python train.py --encoder_arch="convnext_v2" --model="contrastive image-text model" --dataset="photos with spoken descriptions (Open Images, Localized Narratives)" --train_examples=101725 --image_size=32 --crop_scale_min=1 --horizontal_flip=true --translate=0.06 --color_jitter=0.1 --cutout=0.4 --tokenizer="word" --vocab_size=4585 --loss="softmax" --embed_dim=128 --encoder_isotropic=false --encoder_norm="rmsnorm" --encoder_activation="squared_relu" --encoder_mlp_ratio=2 --encoder_inner_norm=false --encoder_moe="top_k" --encoder_num_experts=16 --encoder_moe_every=2 --encoder_expert_mlp_ratio=0.25 --encoder_experts_per_token=1 --encoder_shared_expert=false --encoder_patch_size=[2, 2] --encoder_depths=[3, 6, 3] --encoder_widths=[64, 128, 256] --encoder_kernel_size=7 --text_encoder_causal=true --text_encoder_width=256 --text_encoder_layers=8 --text_encoder_norm="rmsnorm" --text_encoder_norm_position="post" --text_encoder_activation="silu" --text_encoder_mlp_ratio=3 --text_encoder_head_dim=32 --text_encoder_fused_qkv=true --text_encoder_bias="none" --text_encoder_qk_norm=false --text_encoder_parallel_block=false --text_encoder_inner_norm=false --text_encoder_positions="rope" --residual_init="scaled_by_depth" --optimizer="muon" --muon_scale="original" --lr=0.026 --momentum=0.95 --nesterov=true --orthogonalizer="newton_schulz_5" --adamw_lr_other_params=0.0013 --grad_clip=1.0 --magnitude_pruning=0.5 --steps=5500 --batch_size=256 --epochs=13.8 --lr_schedule="wsd" --decay_fraction=0.3 --final_lr_fraction=0 --warmup_steps=160 --weight_decay=0.01 --adamw_weight_decay_other_params=0
Rows from block 9 of the image encoder of a small contrastive image-text model, named by matrix and row number. Rows with one number within an expert belong to one neuron, the router's apart. Each number is 500 + 40 x the weight over its row's rms, rounded and kept within 0 to 999. All counts start at 0. Numbers have three digits each.
Before each expert's rows are labels from the 100 images, of 14848, where the router gives the expert most weight on average: "responds to" is what is common among them; "place" is the part of the image that holds the peak. Only what is clearly more common there than usual is listed. The data: photos with spoken descriptions (Open Images, Localized Narratives).
# router: router (encoder.blocks.9.mlp.router.weight, 16x256, trained with AdamW), inputs 0-85
# up: expert up (encoder.blocks.9.mlp.up, 16x64x256), inputs 0-85
# down: expert down (encoder.blocks.9.mlp.down, 16x256x64, transposed), outputs 0-85

# expert 7
responds to: text has "wall"; text has "sitting"; text has "front"; text has "table"
place: bottom centre; bottom right
router.7:539461512470490523494503487538475541498460513527439559520476473439521482473471522475513498475528537565506486464461579547518570489492492569509485534581486530493523524491488549463458526536463561482479489429432555440508526563482459431470552578463433510524505504
up.2:500481548537500500500449500483467503505540500500500572500500500561498500433485500500500507500500449500453494557537495451531546500500500408464463565546500500484500500500503546478500500500535500491500500500464500500486500539345500493500590500500518434500421500
down.2:562500500500527500500578500500478575539537500500500500500472523500494500537489517500500500500514507500483500609500500553541500537500483500500431500441500500500500500486423547439500500500511615500500500500507500500500500500500500500492500500500437547558492451
up.3:500500524364500500500500584490472467495500500500500500500425510529500500500500500430474500508500564598495500487518500500500500500500496445486500538500492527518506500449412500469418500500500500500496502530575500500500500447507599538500487500500615500500500435
down.3:485500500441518424530500500487539500500562500500500509536500553500500500485554500500437500500406493500500436500555500500473500500535453500605377530500500492492412459500500474480562500557500500348500500500500500487487500497410500462458522499544461600500500500
up.4:449547500637589398500500500500490500500474500500478530500500500619589450486500500448577608494500532500421500430520500570500500500499561500500500453500474500500500500500501514500500500500500564532476500442500500500450554500500500530500500461438409500500500473
down.4:500500500500500512500556647541500538500500581500500443450500500647500500500439500500500500500500598500521500468500476500500500500496490475566500500500500500500571500500500466480500536444500500449500500479595442531500500432436500500494566500638534500500473500
up.5:500500500500500500488500573500471500500465500500500425420561383500500500522500500456401452508551500392423490516500500500500542500500486500446537500500500500549430500500500500500536501530500500550609500469548516500466500573500501499500428483463500539521562494
down.5:500500500500373539359500515517500500603339509509484444500500446483500491500500500470531500520500500476549500486527503547500500500500500555500633491480599500514500500550556500500500488451484500546475466419488500511411503500467494500533514500500438500489500503
up.6:500500405513500510462500500500527575500490457476575478500434500500500563432500500500500438507500500535583400601500500500500500500500451493410500497554500500508515525643500500468456500455549443537500586500539500444500570527500517464478500500500466500509465500
down.6:405500500533529500535503532451500500500500500500439500500496472524522500500500400543500500514523500500413591500566500494500500500469500500577619554524488500500567500500500500547500500540475544518500469500500397531500497500533500500561500486500500521500500555
up.7:500500507510505543470535500539500500500500500456442500500500485418553412522581500500500500500556500500500478500500500500531398559500547498500532563456500496500500497500500500474500500577500546500500500568466446500433500541485500500538500500455394421602537621
down.7:500500500500500435480561501500500489453515507500606500500473582535500407500465500500500500500408559500500500500520519500453454509523506500453470542500406500500421506488500500500500463482500509500518469588500514500500541500500500500421588500443500552544527508
up.8:500500533521500487500500500525500500500371556419500500394528500500500477445500500500500500533562441500500441500582508486500529500500500500500480535429500500413426500500648436500500502545500500500500500522475500548500455405500557500500500500500500485531500421
down.8:609500500450500551500500500419500500500432500500500589500500500500454483500527403500446523500500559500500500550527500506500500474500410540500500529507500500500432496590386500500500550517500414500500500532523500500432500640655500548483588406500508473412512540
up.9:547500500484500541500475500551404450500500500500500512500500452500500536500500538500500516422479500500518395420518500557500500475500555500466500474548471500500500437500500476393514500537500500521481411498500500500456500612521481500500578500500537530421482500
down.9:501428500590500476478407535525500500500508595500500538453466500621500493517500539446478536500461537537569537616566500521500500500564500500500421500500500533500456500512500500500570500464500550615555500540542500509522465333431500472500500500534524494593537500
up.10:500607537500500582500438500553455564596500532500511549500500380515500500500435500500500500500500500500500500543450500454500610500500511426500448385570547449500500500500500500353610500500500500500560500500500500500476500500500500500500500437485353450561495460
down.10:518444500500500500457466509477449560500500591500498500500452499500500525500500500585500500500500476500500483564500455531500627500500500496500452593500562428530434558412500500500500456500368500500500500500500500536500502561484459580500438500511565443500520515
up.11:467580462500543500380454500500500595500500500522500500500500500506500512559500465500500466469509500560500534500422500500500500527500500463500460572456500500430562531500500500389500500490500461500550527562500500500450500569500531452500500500500523413472503500
down.11:500500500456404517457515497525500500500500531500500500531500500427540546482500500399539520500500500434460480500500560500500562564500500559500500500500500555500500568478500446470373534500500500500483500500480520517500500500500500501500486545500608473500500439
up.12:500500608567500500500500500500500500500500564500500500471500481500500401504583483495511500521568500580500527409408500514500491500458500500553500500487500500458549545500500477500520500500500502500500474500514565500500500565425429500500594500488453500486500500
down.12:500505533428452516510564630495500401500500500500458573457574500457500500436500500500415527500500537500500500606500500606511500500569448500500500490574480500500500500500500536500388436500500399411500489500463500500403500500500500479500500500500469500500465526
up.13:381500500500564500500475500500566500500500500500500500412432522500500500500500500500493416485462500500500498358441497444500500500500500500469500557435500449490447592513500500500559500500495498500500555318500500500500500500500515500500500500500500458500500500
down.13:580500441413500500500500500462484500376603521500500500563455500535534539500500500500500500388500509500500500500500478502502507501500500500696500453459500500500441511464500500446500500500500500500500500500500490465595500459500500500500500451559500515412500500
up.14:500565430500469500549482500406500500500500500573500485500530500500521430500500500644586500500500519502500500559500486500516500500586500500500500631474500500485500500500500500500500490500465556453500540500474548545500500574443624500500500500500556500500500496
down.14:500512540500500470500436500450500551455449496500500422487493521544500500500500545500644500492500535489524500500500500616500500500500500500500500421500537500500500539476500509589466522447500500500500500500489522500500500500484500500383543500548500541500500500
up.15:433500500500524500500483563500458500500513524500373500500328576500500500500500532517500500500500500623500500500549576500536452468516500477473500469540541500525500428543531500500480500536435497500475500500484500500500503477517500500500513472500582500500500500
down.15:497468576500500558476488456413470473500500588500464549500465521500406448451563516497497500455500500488500471575500562426493597500500500500500500500500457500500500500500500500500500500500498500500557500500500419500465500533500500500500580377500500564500476405
up.16:500548500500419473516500500500517516500492597500422522475500500475556500500500500458500440518477521500609553461500500407500500500479500500500500500486500455500500531500408479500500503523500482508488500528500500441500500500590500500534500500460500500500566500
down.16:494496500615497485454500500500500495550500500349465502486500500519500500484522500498533536536507523563500509460500564500475500500552503500500500500483500520500500562500554500479500368500500500500500460500444495571378597500434493500500500500471500445500572508
up.17:500530500569476499500500440500500576498500458500500500434500404437500428577500500585500466500529578587533516592500469509539517500448500549486500524500529500500500500500500442500545500500556608500512504500505500500500529478546462390459412525449437412500551500
down.17:479462453501412500500500500482500500495500472500500406568476500500513537500473500500500500500449492500500573492419521500500493471472502500500500500500500500563609648500500500500448510524522500500565500481500581568500519500550500418500500514500444484487500599
up.18:500500524500490500500500499542527500414500500536500485500453521472431500500500500533609500500513500551500472500623500500534500496504541568435500479500566452500500514573469510527500500387471514539541532374500500500457500480536500500500500500500587520551468500
down.18:517580500574500500586469500521483500500500500456587456582545473297500500462608500500442523573481500500500500510500566508521534523500477500496500500609486567500376500502487496503465500500500462578569500598500539472500500500427541471495524612500493500500500480

# expert 1
responds to: text has "table"; text has "sitting"; text has "chairs"
place: middle left; middle right
router.1:506502431463559452485536477485466491514436530638469453464490517472542483503483457449429545500448406499480497572481507546495505509464502492503599487561550483519623480514527494528462478444509483444510522556547493521513455441465562513483516540545566500489507456
up.2:500371500500552521454430500499500460449500500500500490500514500519500402423490500500532500435500500546441500500460500500586563500500542377500500514523546527541500505524467485500500517549471461500500500500470500449500533465560561500500500464500396500500490500
down.2:480500500506495410500509500497500500500500500500515434500467500500500500500497472500500457500500461592500500500500500505426500500500500543500500538500500500500500500515500514584500440500462500500599525367566500481409475442500500500500500500500636500598455500
up.3:500469485500574441500500500436500569429500500579500500500466505500424494462500522500500524500500448500500500500527500500500566500500516500500500524500391535593500421472428474500500510481500500438500500462500495500500534500415500548404500549500440500500497436
down.3:500496500500484500500516500484500576500571500467414589500500539500500500500500500500500445362500483500500530500523488500500483500425500393407500498500500563558500500424500413500500500500511553590500465506500500515500500500500500500500500500500402550500610460
up.4:500500500500468500500546432500500475500474500561500453500500500500500500487473500537500351460500588500368500500500500500455451500500500543421500454641500516500500500555537471603474500500500500500500500500450537539531504500564462603500570500500500498569500516
down.4:459500505500500480500508498500537490500457500500500689500500500500500451500520500464431370503500500485444500500500500500500500447500500500402581445406620500500500500478543500490500500507500546500530500500441500500500500506463500492500500500475534492500478544
up.5:529500420500395500536458483500500500500500471549473500507523500500500469472471500558496599431443500515553580500474511500500518522500550525537500519469455500543535547478532501507500500500496518480491530390500500541569500365521561500524500500503508465603500469
down.5:444449499500500500500500500474466525550351500483449500500430439528501500500424500602580500394543508500500429500500555481500480500500500505546513500500500472526500500500643500500576521500500410501381556497500500480419500500500500500500435522500369438500500510
up.6:507500500500461495578500500481500500436510500500500521500657586482494500500412597500507500589453478500581555500515500500578502501500510578500500480555500500537500500500500500500451528402470500459490500500571481426657500500516376540500478492456477500500500494
down.6:500415500546500500436580500415500529486383500500589500500495482500494500500401543501426403433463500500514517478523483432493500488542500500453590500631472500500500562500446500507499560632500498508430500500413500500384500500500500584500500500500487500476480500
up.7:500370493500500500500500457500500416443502506500500467500476483462465500475500500500316444500439500500500500515393500500500500438500559500569480549500500491464500542500500517429500505500500500531411500500490541521434535482352570500522500584500613477514500500
down.7:497483492500449500609500500500491500500483500500500579500543461500351500544500500460500567500449508547459518447464510500452495465500497507500573515476500500500500500489500530500615500500500500500478500490505506483530505536531468516544500419384381500507500444
up.8:500500500464500500498416500500500506553445420630500390452514615500500582500534500500476416463500500549500344589502500500556593499500582512505500474500500500524500500363500500500500500500517500500632525500500500500500500500488500500495500528500500500500500500
down.8:500500454500500605359495505568556500472578500526421482500500520540441500500448500500613500500527500500500500500482500500500505500500500500500573520505500476500500500429477512423500504500509500476454374448500562522466381500500523483500500500522395500500544500
up.9:500508500528500451405500500500500502500500500500530462446523493500530605492500500481551500500495567500417500500500485500500455500500528467500500500481500448500481422500460500539500551547500498469500469500522532500542474500372500564500418502500500500410500500
down.9:523592443473553500436563438500500583500500464500490500500500500587394478500512500500500451445500500526500500381491500500589500500500500582381521500412500507500445538500521454552500457500485457500455567500400552500500541604540591500500500486505481511387544450
up.10:500476513533500404500624500462486500514500515466526498500553500500447500500574500535500449460518500500526500486500444475520388492500601477517454500529500425618500500565500500453481485500500500500469500548500500398573500576500459500500504489500482483500488500
down.10:613473490552480547500533500500500437457500500452500500443500442484500433531500500500500541500500523528484441572511500500538469500500500471500500516500527500500500500500500500430458500500469500500500500533490451500500500485500499502520427510557635500548500455
up.11:500500500500419613500500579485500500460604500419500500505500535503581500500500500457429515500516490500433500487590527500464500548564492524500500500507496500500500538500500485337500500500500500502500500563502529500500532500453516591619424577448500547367500503
down.11:394500487582500525500484500387490500500500500500500511433501500500468500499500500436500500522528502500560500500446559500382587594500500525500500500500500500500472571500402500398458464500500500500484473539453500562503442500561512519500591580500455500583500500
up.12:500510480500482500500401464500447495500500512447503395500604480500500440500500500500515500500471500500500489500406559513500506495435431518500484495462477456500511534500527496593500429475445457500445492576500556500456500500500500500500500402462500500422469559
down.12:453454500535567531500500393533500500500500500500465357426500500469500490448556500500394500509448545500518500503500489500436500500596500418448500540546500500557500296500442500500500500535500500551436500507533500441500525462500500620500543520500500500550500500
up.13:457538500500604534500500500560500500495534500425500500378513500502495500524459501384539470500500514500500493522500494500500500500500440500533500500443465482500505500529446500555432500500500500500594502500461591478477500500500500500622500540500536475500500495
down.13:500534500382438518500500526500434500409500500492575500500467472550500500500500504558500500495500500526401509500500503500500500500528500459555449500500500500470534427387507440491500500500500500474500500500500500558500500485396445472481500516455620500464439500
up.14:551500500563500513500500451485612491500500547576500533439503476500500500500543432500500500500525500500500402500500500500500508533556367500500454500500424420500500461490462500473500500500500500500500500500455437500500550422549500500500500500500538500545500500
down.14:456500451487500500412500491500492453582623500543500500500473500547499500478530500500391500441398500460500500500500507518494500474539500500500500500500372557500500500500478420500396500550500500500500500447483500486572500500500500483463500500447525500500382500
up.15:500500483500409500500500500504514502528504472500554524490500525447500552500500497552500593475487443500564500614526500500530500500500500482499444667500500500500500500506512500500500500500500531495493482577500500565500500451573561522446477502343447578500438500
down.15:488461500544500465515500501457504500500500512500540440500500500472415500500500500500467476500461595500535500443467500488356500500521500414566500500500500500434500512500458461500281569503500500500500457485518500500453500500555500477500520443500597500500503500
up.16:500500500456606584429496500543500500500480553526448500468449500455500467434530496500500500414596500500500500500500500501500500636500500526500500534500534500445500572500500595500500530510532500521500499500500500539505509500500536500612500500443500515500487542
down.16:500500500500468412500423532500500539500500402493549500500500500500455500509507500500500500500505577572500538500500500500500500500500483500462500357523500540485500416500500500474585519500494482433500479512423455500507521528500500500500500500500584536359460450
up.17:500501438500500519500443489436500479500575500639500500588615524500500500475526500500500500526500500477508514500453500523587660466500500500488616547537418500500519484490473500559412500500466500499500500512500579505500441382533512500506472500500546500500441500
down.17:500522517509500500500500597500485500500500451500500538500532493510500500500500500500498501500500500500500428500500500500490500439500500500533354490500471511500574473500500514500500525500500538549500532400500491500500500500567452500500609475500469500565500474
up.18:491620500378529500500500500470493500524579500509475500500523533507445500500500500512553459533504455498520577500548500422459500500476500552541458500500475500500500527519500500500500500500478500458500500500500471458500500514500500500500588431500511416486500419
down.18:500522540501532500500516432500500500500500500521404499500500409446549500500500500500520500500500500528405471500437500500500443484500528467456500500482500492439500500421607500500511500467505500503389500500427453506500558420515500500500488514500454521500571490

# expert 12
responds to: text has "white"
place: bottom right
router.12:501421549488578526422497482492466531503513474514536492497428561558511496513586547506465465507497519514474546494485406582470500506426535494466498480551542468489522475498447505576523491448459503480482522467514431484464493543491521519513442496496516524505470473
up.2:425417569500589500500500500544542520500500492420500546500518500427500505500500538500500564542500500566559539457400500500468500544423500438500593500522500500500544500500500472500500500500520500500500500491413460443519450391539500570500439500500500587473469500
down.2:500500456500500518500500505500592500500500528500500487569439551553500433620500500500500444500500453500483473534500500500481478548500500500500462500343500500621500480500428500500500565500500500476500422500500500500500500500429500454500500500500486426549551474
up.3:500473500500500500500485371463500500477534500432459449500495500500473500500414500500500500581500467500457397500494500500500434500403476490500500500468500500432500493500500500530500546521500500448500545441428456503500531500500490512523500500515500500465522500
down.3:500500500500500500500500541500481565524500524500500456500431494500522475469500500500511568500500427478500510524399500500500453460500500500500500486500454500500417500500500455500567500571500500479500503558468487494500500501476479466500523500515432500428500523
up.4:500500500549598490465559524500499500500483464541521616529575500478500522500457500500500500500500500500465458453532503500500500509521494500564500500500500500500450500500671500500500577500575511500500500500421500500506551500509500434552496500474500500443500547
down.4:409500477500500500477500500432519535360526559509486493497524500443443500500429500475547616476491464500500500500397500546500471500528455477500408500611421500500513623505500500551500500500500385464518500562558530500472500437524500500500500463460500507500500500
up.5:496436500552500527542485550523505500509500500642521500475454500562545500457491500500529500500500500487528500455400464500500500500500418500555500477444500500500442500413500458500428527549612475500452563500500407500500494500431500500500552532500500500534500500
down.5:483535498500500484500500500401500500500500500531500495526514517500489500500448500462405500554455500500500500500500451500500543531500500475500500518500423429428500500500506500500500500500539500500447480500500500547500457500604450531500538364500454520411500500
up.6:527446500573500504500485500500460500500364507500549584500560500534386500500500500500410500500500429537500500553500500450500500450437500625500500424500494471538500500471500500517500548564500492500552500502500517500500500500370441547500500591500461500473500500
down.6:500364500493500499599500500500537500500534525500500500541500500454500500551500500500451500501500500445500500540500500478500500462500532500500415500500486546405500459500369489500468500500500490410448500369500500470500605500542496500500529484500500500500500567
up.7:500479497500484500500500445540511487500500500548424441500494500500500476500500500445500500500500585517553614493500495500545500500485500500510464500448500544500464425500468473614553488500499563500526556518500522500500500500500400500650500500525500500587480500
down.7:423500500500500500463428371500500500500500430500512478500570475531525500546436533562529500552500500500523500500544500500469500499500500500500500500500500500500509589410589500500475500500500523478557500462500458500535612500500605500418572557535500447487509556
up.8:500500585546500489495508500593483426522447585543456568500500500500449582500390500500500500543500468483500500453531500572460541500438449555603534501500484500580492500476500500571500500500500500500500411576513500500487500538523500508514500472500500488500500371
down.8:500500500546500509465504500534445500500500500500454500500418549495500500500598569460500482533562500449418554560547500500471448518500500478500500500500401489513557508500500495500500502500487434553500418546500489564416501611500500500500519500500500500489500500
up.9:500494500598500500485500500500453491566476563483500466500500500500627475500500461516486500516500512487500468457490500533381500530323446500550500500502571540506515510500532471575500487500526500471466593500435500500500500500500500500500523407569624599471500500
down.9:500481500500500473530500407420500465505507541622500500552500523447530467500500500456499470441601503500540495555500505500514500521500549555510483500567474554500500509500500500500545422500500600539565452459500452500500500508568500500500597452500521579474412500
up.10:583428500500500433500567440500500500589567500500500623542424472500500440568500500500500564500500500500549466500492500500534500500500500530500500544500500569568500428500519500500464429585477453533602500552500584500500445479500500500500500500500622451509500500
down.10:500500500500500500444532500653500492499500500448500388500536421494544592448500416500368500500497500457500500500522606505588500480500500500493535564500500500500500500500543500500500435507500513500500500500500365500500500500500542500501500537500585500500496500
up.11:515500564426500500580570548481535531611459495500386500500500655500475462506500430500561466500500443500500598471541522445500509493486499572549500500500500469495500500413500500500500514572500500529500500567568496541473500449500500500473500416500500497557533500
down.11:524372500505500500533547500483486551500539500571500663472500498500584500500457505500620630500508467476547558500500500517545500471482500502500500452500435474538543500576500500500500500500500544500551494480500518500500500500500500459500500500587615479500476435
up.12:500525500534537593536500500500504574500500500479459483386338441409500500540500500454513500500500395359500500499500501500500543535551500500400517500462500500500493500500483488428544500500412500486407500500542500500529500448500450500500500500491500414500519500
down.12:496520500580583566500378500488578500500478500537500500488500481509500556468539499500500500472456500500500480500520520500514516500500500500442500399592435446487500463500500500534500500500500460500500500500500500567498500476513422519514500589449483500571500500
up.13:512500466500444471500469388413477460500556566500500565574536452489505500483459500500650550514433500500602548500500500500500500529370500500402457500500500500500500500605528500500540524493500527500574459500550484500477521492500448500557489478580500426602525532
down.13:500475500500433529522500481500451500500515487500500500500500486500558447494496500500472500483461500500413514567500467456500500486604500500513519399500416500500537500500664504512507500500500513465463533500500403500500500452479500500474500422500538496500500500
up.14:427492500500486559531523417524500571445500505500500584500512500419549410521581417500350500500500412500518491500430500500500521534394485420508500401500490500500533505500518500554500500500500551500547520500500558506500476500500500500500500500536459500500500461
down.14:515475500488500500500500565500500500500500500389500500500543500457500469593500500507498486500500500500439510512500475468500539495489500620500485500500500534522500500500500500500511494535500461500641500437500500399500500593500556500538500500527500432445500409
up.15:500500500470474469487500532553487471500500545500500500459635500500503500484500525490501500537520500500561500500452500523500395523704500500500527500500504526500495500500378498500450510500500500542484500453500500468489544545478500505503551500557460500500532453
down.15:500500500500502500500500500500523500500522500500506552512541500500464500446500500500465500500619384448458500500574500500500534500546417534500476500514539459500526558458623500494525500451500442403474500500500500572458500500500500514500500500500500500588459500
up.16:500500500500500477500537487500500440445504500607495500479506500528486500500500500548584500500500500604525500413500500500533500500500471500506459500595409500488500458500500500500500500500538521516530500500500424500500500500535500455422500500500500500500500500
down.16:500500500446500500540500405508500466514500500463500454500500500500500498436500500426500518566589500500500500500500461581500427354520500500475500500452500500500500448500500500500577500500500500500500411500500439500496504560500443500500500507510502500478500500
up.17:473525500507587486495431500562500484525500500500384500590521437500500500500500500499484500500493500500500500420470579500541499500480500605500520414572500473500500500500435500500513546500471500500422504500543500550425489437500467436500527500465411500500470500
down.17:500425471500421573463500421530489521500500444500446500500425500522500500558500500500500500500568465500500500510420500541512500448500500514500467437502500514500500500479500500500570425607521500500555500538523500499464561500601500537474442572500500558500500499
up.18:500500525579561500485425500500500500509537500500500500495409466500500500500454500500500500500500500500418500500500516513500580500500505500500500470456500500500500500500500506500500472563479488464563500500500500500557602500500434500500500464500376500493499500
down.18:390469500500516460500500629484500478500500446500440500535379500500593504396491500500512511500524500505483500500500500523500500500500570434489500500530500588453500500500385500500526500500500570507595500590500500500577500500388500500500569500500516542532442500

# expert 3
responds to: text has "trees"; text has "sky"; text has "grass"; text has "plants"
place: bottom right
router.3:509578484597464528523452504459486527505532471512581443502528477490518475460497471532524451504478430451456470547540491513474527510464429474504404511443490481497493531582533606417501475497493526496545485503522568513466499495557523482512529421469415523575543535
up.2:623500449426500463500443557499500552500491500500500500500553500500500532480500509472500626520499594500500500492500454437424459567569500500526515519500500529562500495485547500310558453500500500500500500568500500597500500364550500491500500500433480484388500500
down.2:500500500492583503500500478414500500458495359480500400500468685508500500564577500500440494501582500580553500500500521500500500510500580446444500564501408500500467500500500500500500500500469444500500500500500581538500500472611500500539500500500517489385500517
up.3:473500510484500465500507500500500450500577500463500500568428554505440488470500500500500601498500500500500500500535479467538500500464500519449504500500420410532452500530500500500475471498500543500614523534500500500574542500563500500525616560471527480401500500
down.3:478444500433488500446500483567429518566500500550500500539584500475500500461568491500420500500500524500590502477500500492450500552509474571500500522553500500500485500402479398513546500500500500528572500500500500492487500500500510500500500500543500534500500448
up.4:361500500519468500500500410500500500436587500602500494533500542437557500581491500500500500500500500500500474500589585499500488500450458500594448500321564426500470505500500507500468500488585500499539452500500501438505515610534536500446500519500417514500502443
down.4:533542500561534447435500579500500500500517579499500452500500509500500482500500518516498511500448496500500498500500500479530543500500500522427536500500500438466536478585516500500486581500500488500500500449399500577500500435500535500411563558500500500500534443
up.5:425576506530500525540483500500500561500534500500500500500469445500505470532397500537440500500493500580507500500500531500500500500500500500573500436365501465500500500500500503542500500467509492500504500415500500472566500557500500500500427461500500438553500500
down.5:457500500492518490500500500500557500500546432500487500500500500500488500463500500602500651525500540500463500500500515500500481478500468400408547451437500533483493500500428500500435500429500476500500544500565500500500521456500500544500411500473597433500500500
up.6:371500500500431547500522496500500500500516537500499553538500500500439500470500500500500500500462500553500500552425500567500498500500442452513500500500500541500387500500455500500530500500629500418500406401500500512541458500500500500500530607429490500500500416
down.6:500500500541465481500500500486500429500500500500500447500469508551500500500439500500457500500457433386535502474500479500500645500500535517500500500472445500569483499500512500500500500500500500541500500603393500546553560500500500451353488573500475441489500503
up.7:482500487457584500500467548500500518500500500378543467496529500500393465553500500467540500500451564450500474540419440521500540465477500448500500575500500500547500391500549514500548500435605440486500500500390500500500493500500500576370500500500448522500537495
down.7:574500500525500500455500505451500500479499500500500552500500500430500500453500624500502500526500506500473500500533500507536465460500504484561520473628545500409500500500493500500500500500500500500500499500500554500500500396500500500558507562471421466533500492
up.8:446500500500438461500500520497523521463423500500510436500608489500500500500500500466503472500473500445500494500612500500519500487500500500500500451500530528500373464469515500500441529449490421500534480500500482500500482500500500500523395500516582500500500421
down.8:510534500494541500500500500500500464500500492500500427464500444500511500500500418512500509500500500501569500500500500550500500500500500425566489500500500486500460558486500500560500500506500497500500441500500513500573500500500563500577500481500500500512500500
up.9:500601456498500500500512500500500500455470500501504598500500500500500422500458500500537375500500500544500512401468500445500482500500500506500448588433484467508601588500500500595500500500466402500523500503549500504500500619451500500385519500500500501500500576
down.9:495574500500500500500433477500534563453502500500413499500500500500463501500500500500445500539684500500447401500557463500500500500500500500500500500500464500546500500528536558521500500500487540459500499457455487500500520498489476500509478500500500500490502512
up.10:482554548535500500528507500500500536461474459447476582500633435517537479500550475573500500521500500500471419438629563500500481500500500580500501500500520500500500468500500500604500482567514500594584500500500500500496434580449500500525561523500503543529501500
down.10:500500511500500500516512378576477500500441503495597504500500500500500500498463481500500500500500585500500470440494500500500562535550469541500417472478500500500512500500573372500552500506500467477500577500537531500500500484500500500431456500500561516398492500
up.11:451539478452500500500518500500500500500500500500500500414500500512500500500522434500607500620500486423389500500500500551512472500473535500437451500488485500500500500500434474563552514500488440500500496405500500549500500508500500500500500487446448500495500500
down.11:500443500500503500500500608608553500412500500500496290500500500496510500479500500512451434500500500500581500437500500500500507500500500555500465451476498569500473490412544500382430500500580585540500493536426500500500500500533500471514500370500535532500501500
up.12:500500470507500472500500500388500544509572500500500610500347500500477502500531512500585601529500408509500371440558615500465576529500456500500461500500493500493500485427547515500500500500500475526500500500500460554500492474500507500524449505513500545500536500
down.12:515500500509500578424500500425551500500586550500441391426550500456481500500492456500524482500544563500477500500435500500477500500500579500473500500500500461624510510502500500500519457500516500500576500536547423515488500500478489484500500500500500427500442510
up.13:451535500458508500500506500500492500500500500500518500500500500500500544500500454500545460497500500432500563507500500458563500500500500500500450495548500472482461500466500497446500529500444560583562475519500484530500429521561500500462497372500500500500500500
down.13:486504500500563483500478500500489500500500511517529500415430468408500484500500500500561500454500542500565500454500542500404646496457457500500500450500495557447500500500500500500500515573500493597514500507500474500500500500500442500689500500500500500500543500
up.14:500500500500500500500500500500516483549502488417500475500382586500455500503479500500500466500475500446500500501500536500496609514500500500500500500489446500517500508447555500500491500500553500500500526555500500500500507329407500499466613500500500500549582420
down.14:530489480500500458500495500500537500529500500500493500476500582500500615515500500503589459596565499500498539444500490523500500500439571506459539500500500500500486500557500500439541485500495500500500519438551500500500592500506500525593500500557437500408500500
up.15:500514500500500473500549531499500500500481448500500500473665500548500500500544426422500500500497500500500500569500500500500500500500500500500583500500500500448514563500598500500503521500584500468500551546391500597500500500500500440500470500551523500500466573
down.15:500500500407453567500546500483500500494500500349500500500491542547565500500500500500500582500500529500474500500621500448500500469390500500524500500500594542500500501500468500500446434500402569500533560500500432500500500395501464500500500500500588500500500508
up.16:500500506425500526500500514446500500583500512500500613442607500500500500551433442500426443517453500498524544500500500566500567500500500500468500556479582500553500567500500435449500500500459575500500530500500536521537500500691363552489500482454500585500500500
down.16:435500500500555416510500492470482500500500500460541500500500492445500500500529500500579500599465500500584476500500535552396479439500500500500493500437433500500500589686408500500500500571587592500500500499538500527500467500500500500473500494546474418500413477
up.17:461611494500462500500377500474451439500495500527500423500514500500500458548446500500480500500466500500424500496500415500455410500551544500500500500500500500500411500500555500500500513500514500607500532549435538500500500500493500500500500556500500479428500500
down.17:386500500500500500488500557500500515544532523500427379500409424500500500500434500500500541490500525580500500474500500506452502514595417517500500696520500473500449500500538506500517500483500480500512500500500500500495486500500531500500618500498479500575365551
up.18:500525500617461478490500426433500500500510489580521500461534500500499482456457447500534500463497500488457538495522500500479627500469536500519457500513500500500500500553500550307484500482500500500500518448500569413500566432500500500500500500536439500500500514
down.18:479500466500523500533447500500500460500450500464500511499424453500483479485596532500515401550484500477500442500390551500500500481500500479500500418500537500500500631500495508593500500475492494547339500500472500500589500500500500552582500506500500500490500500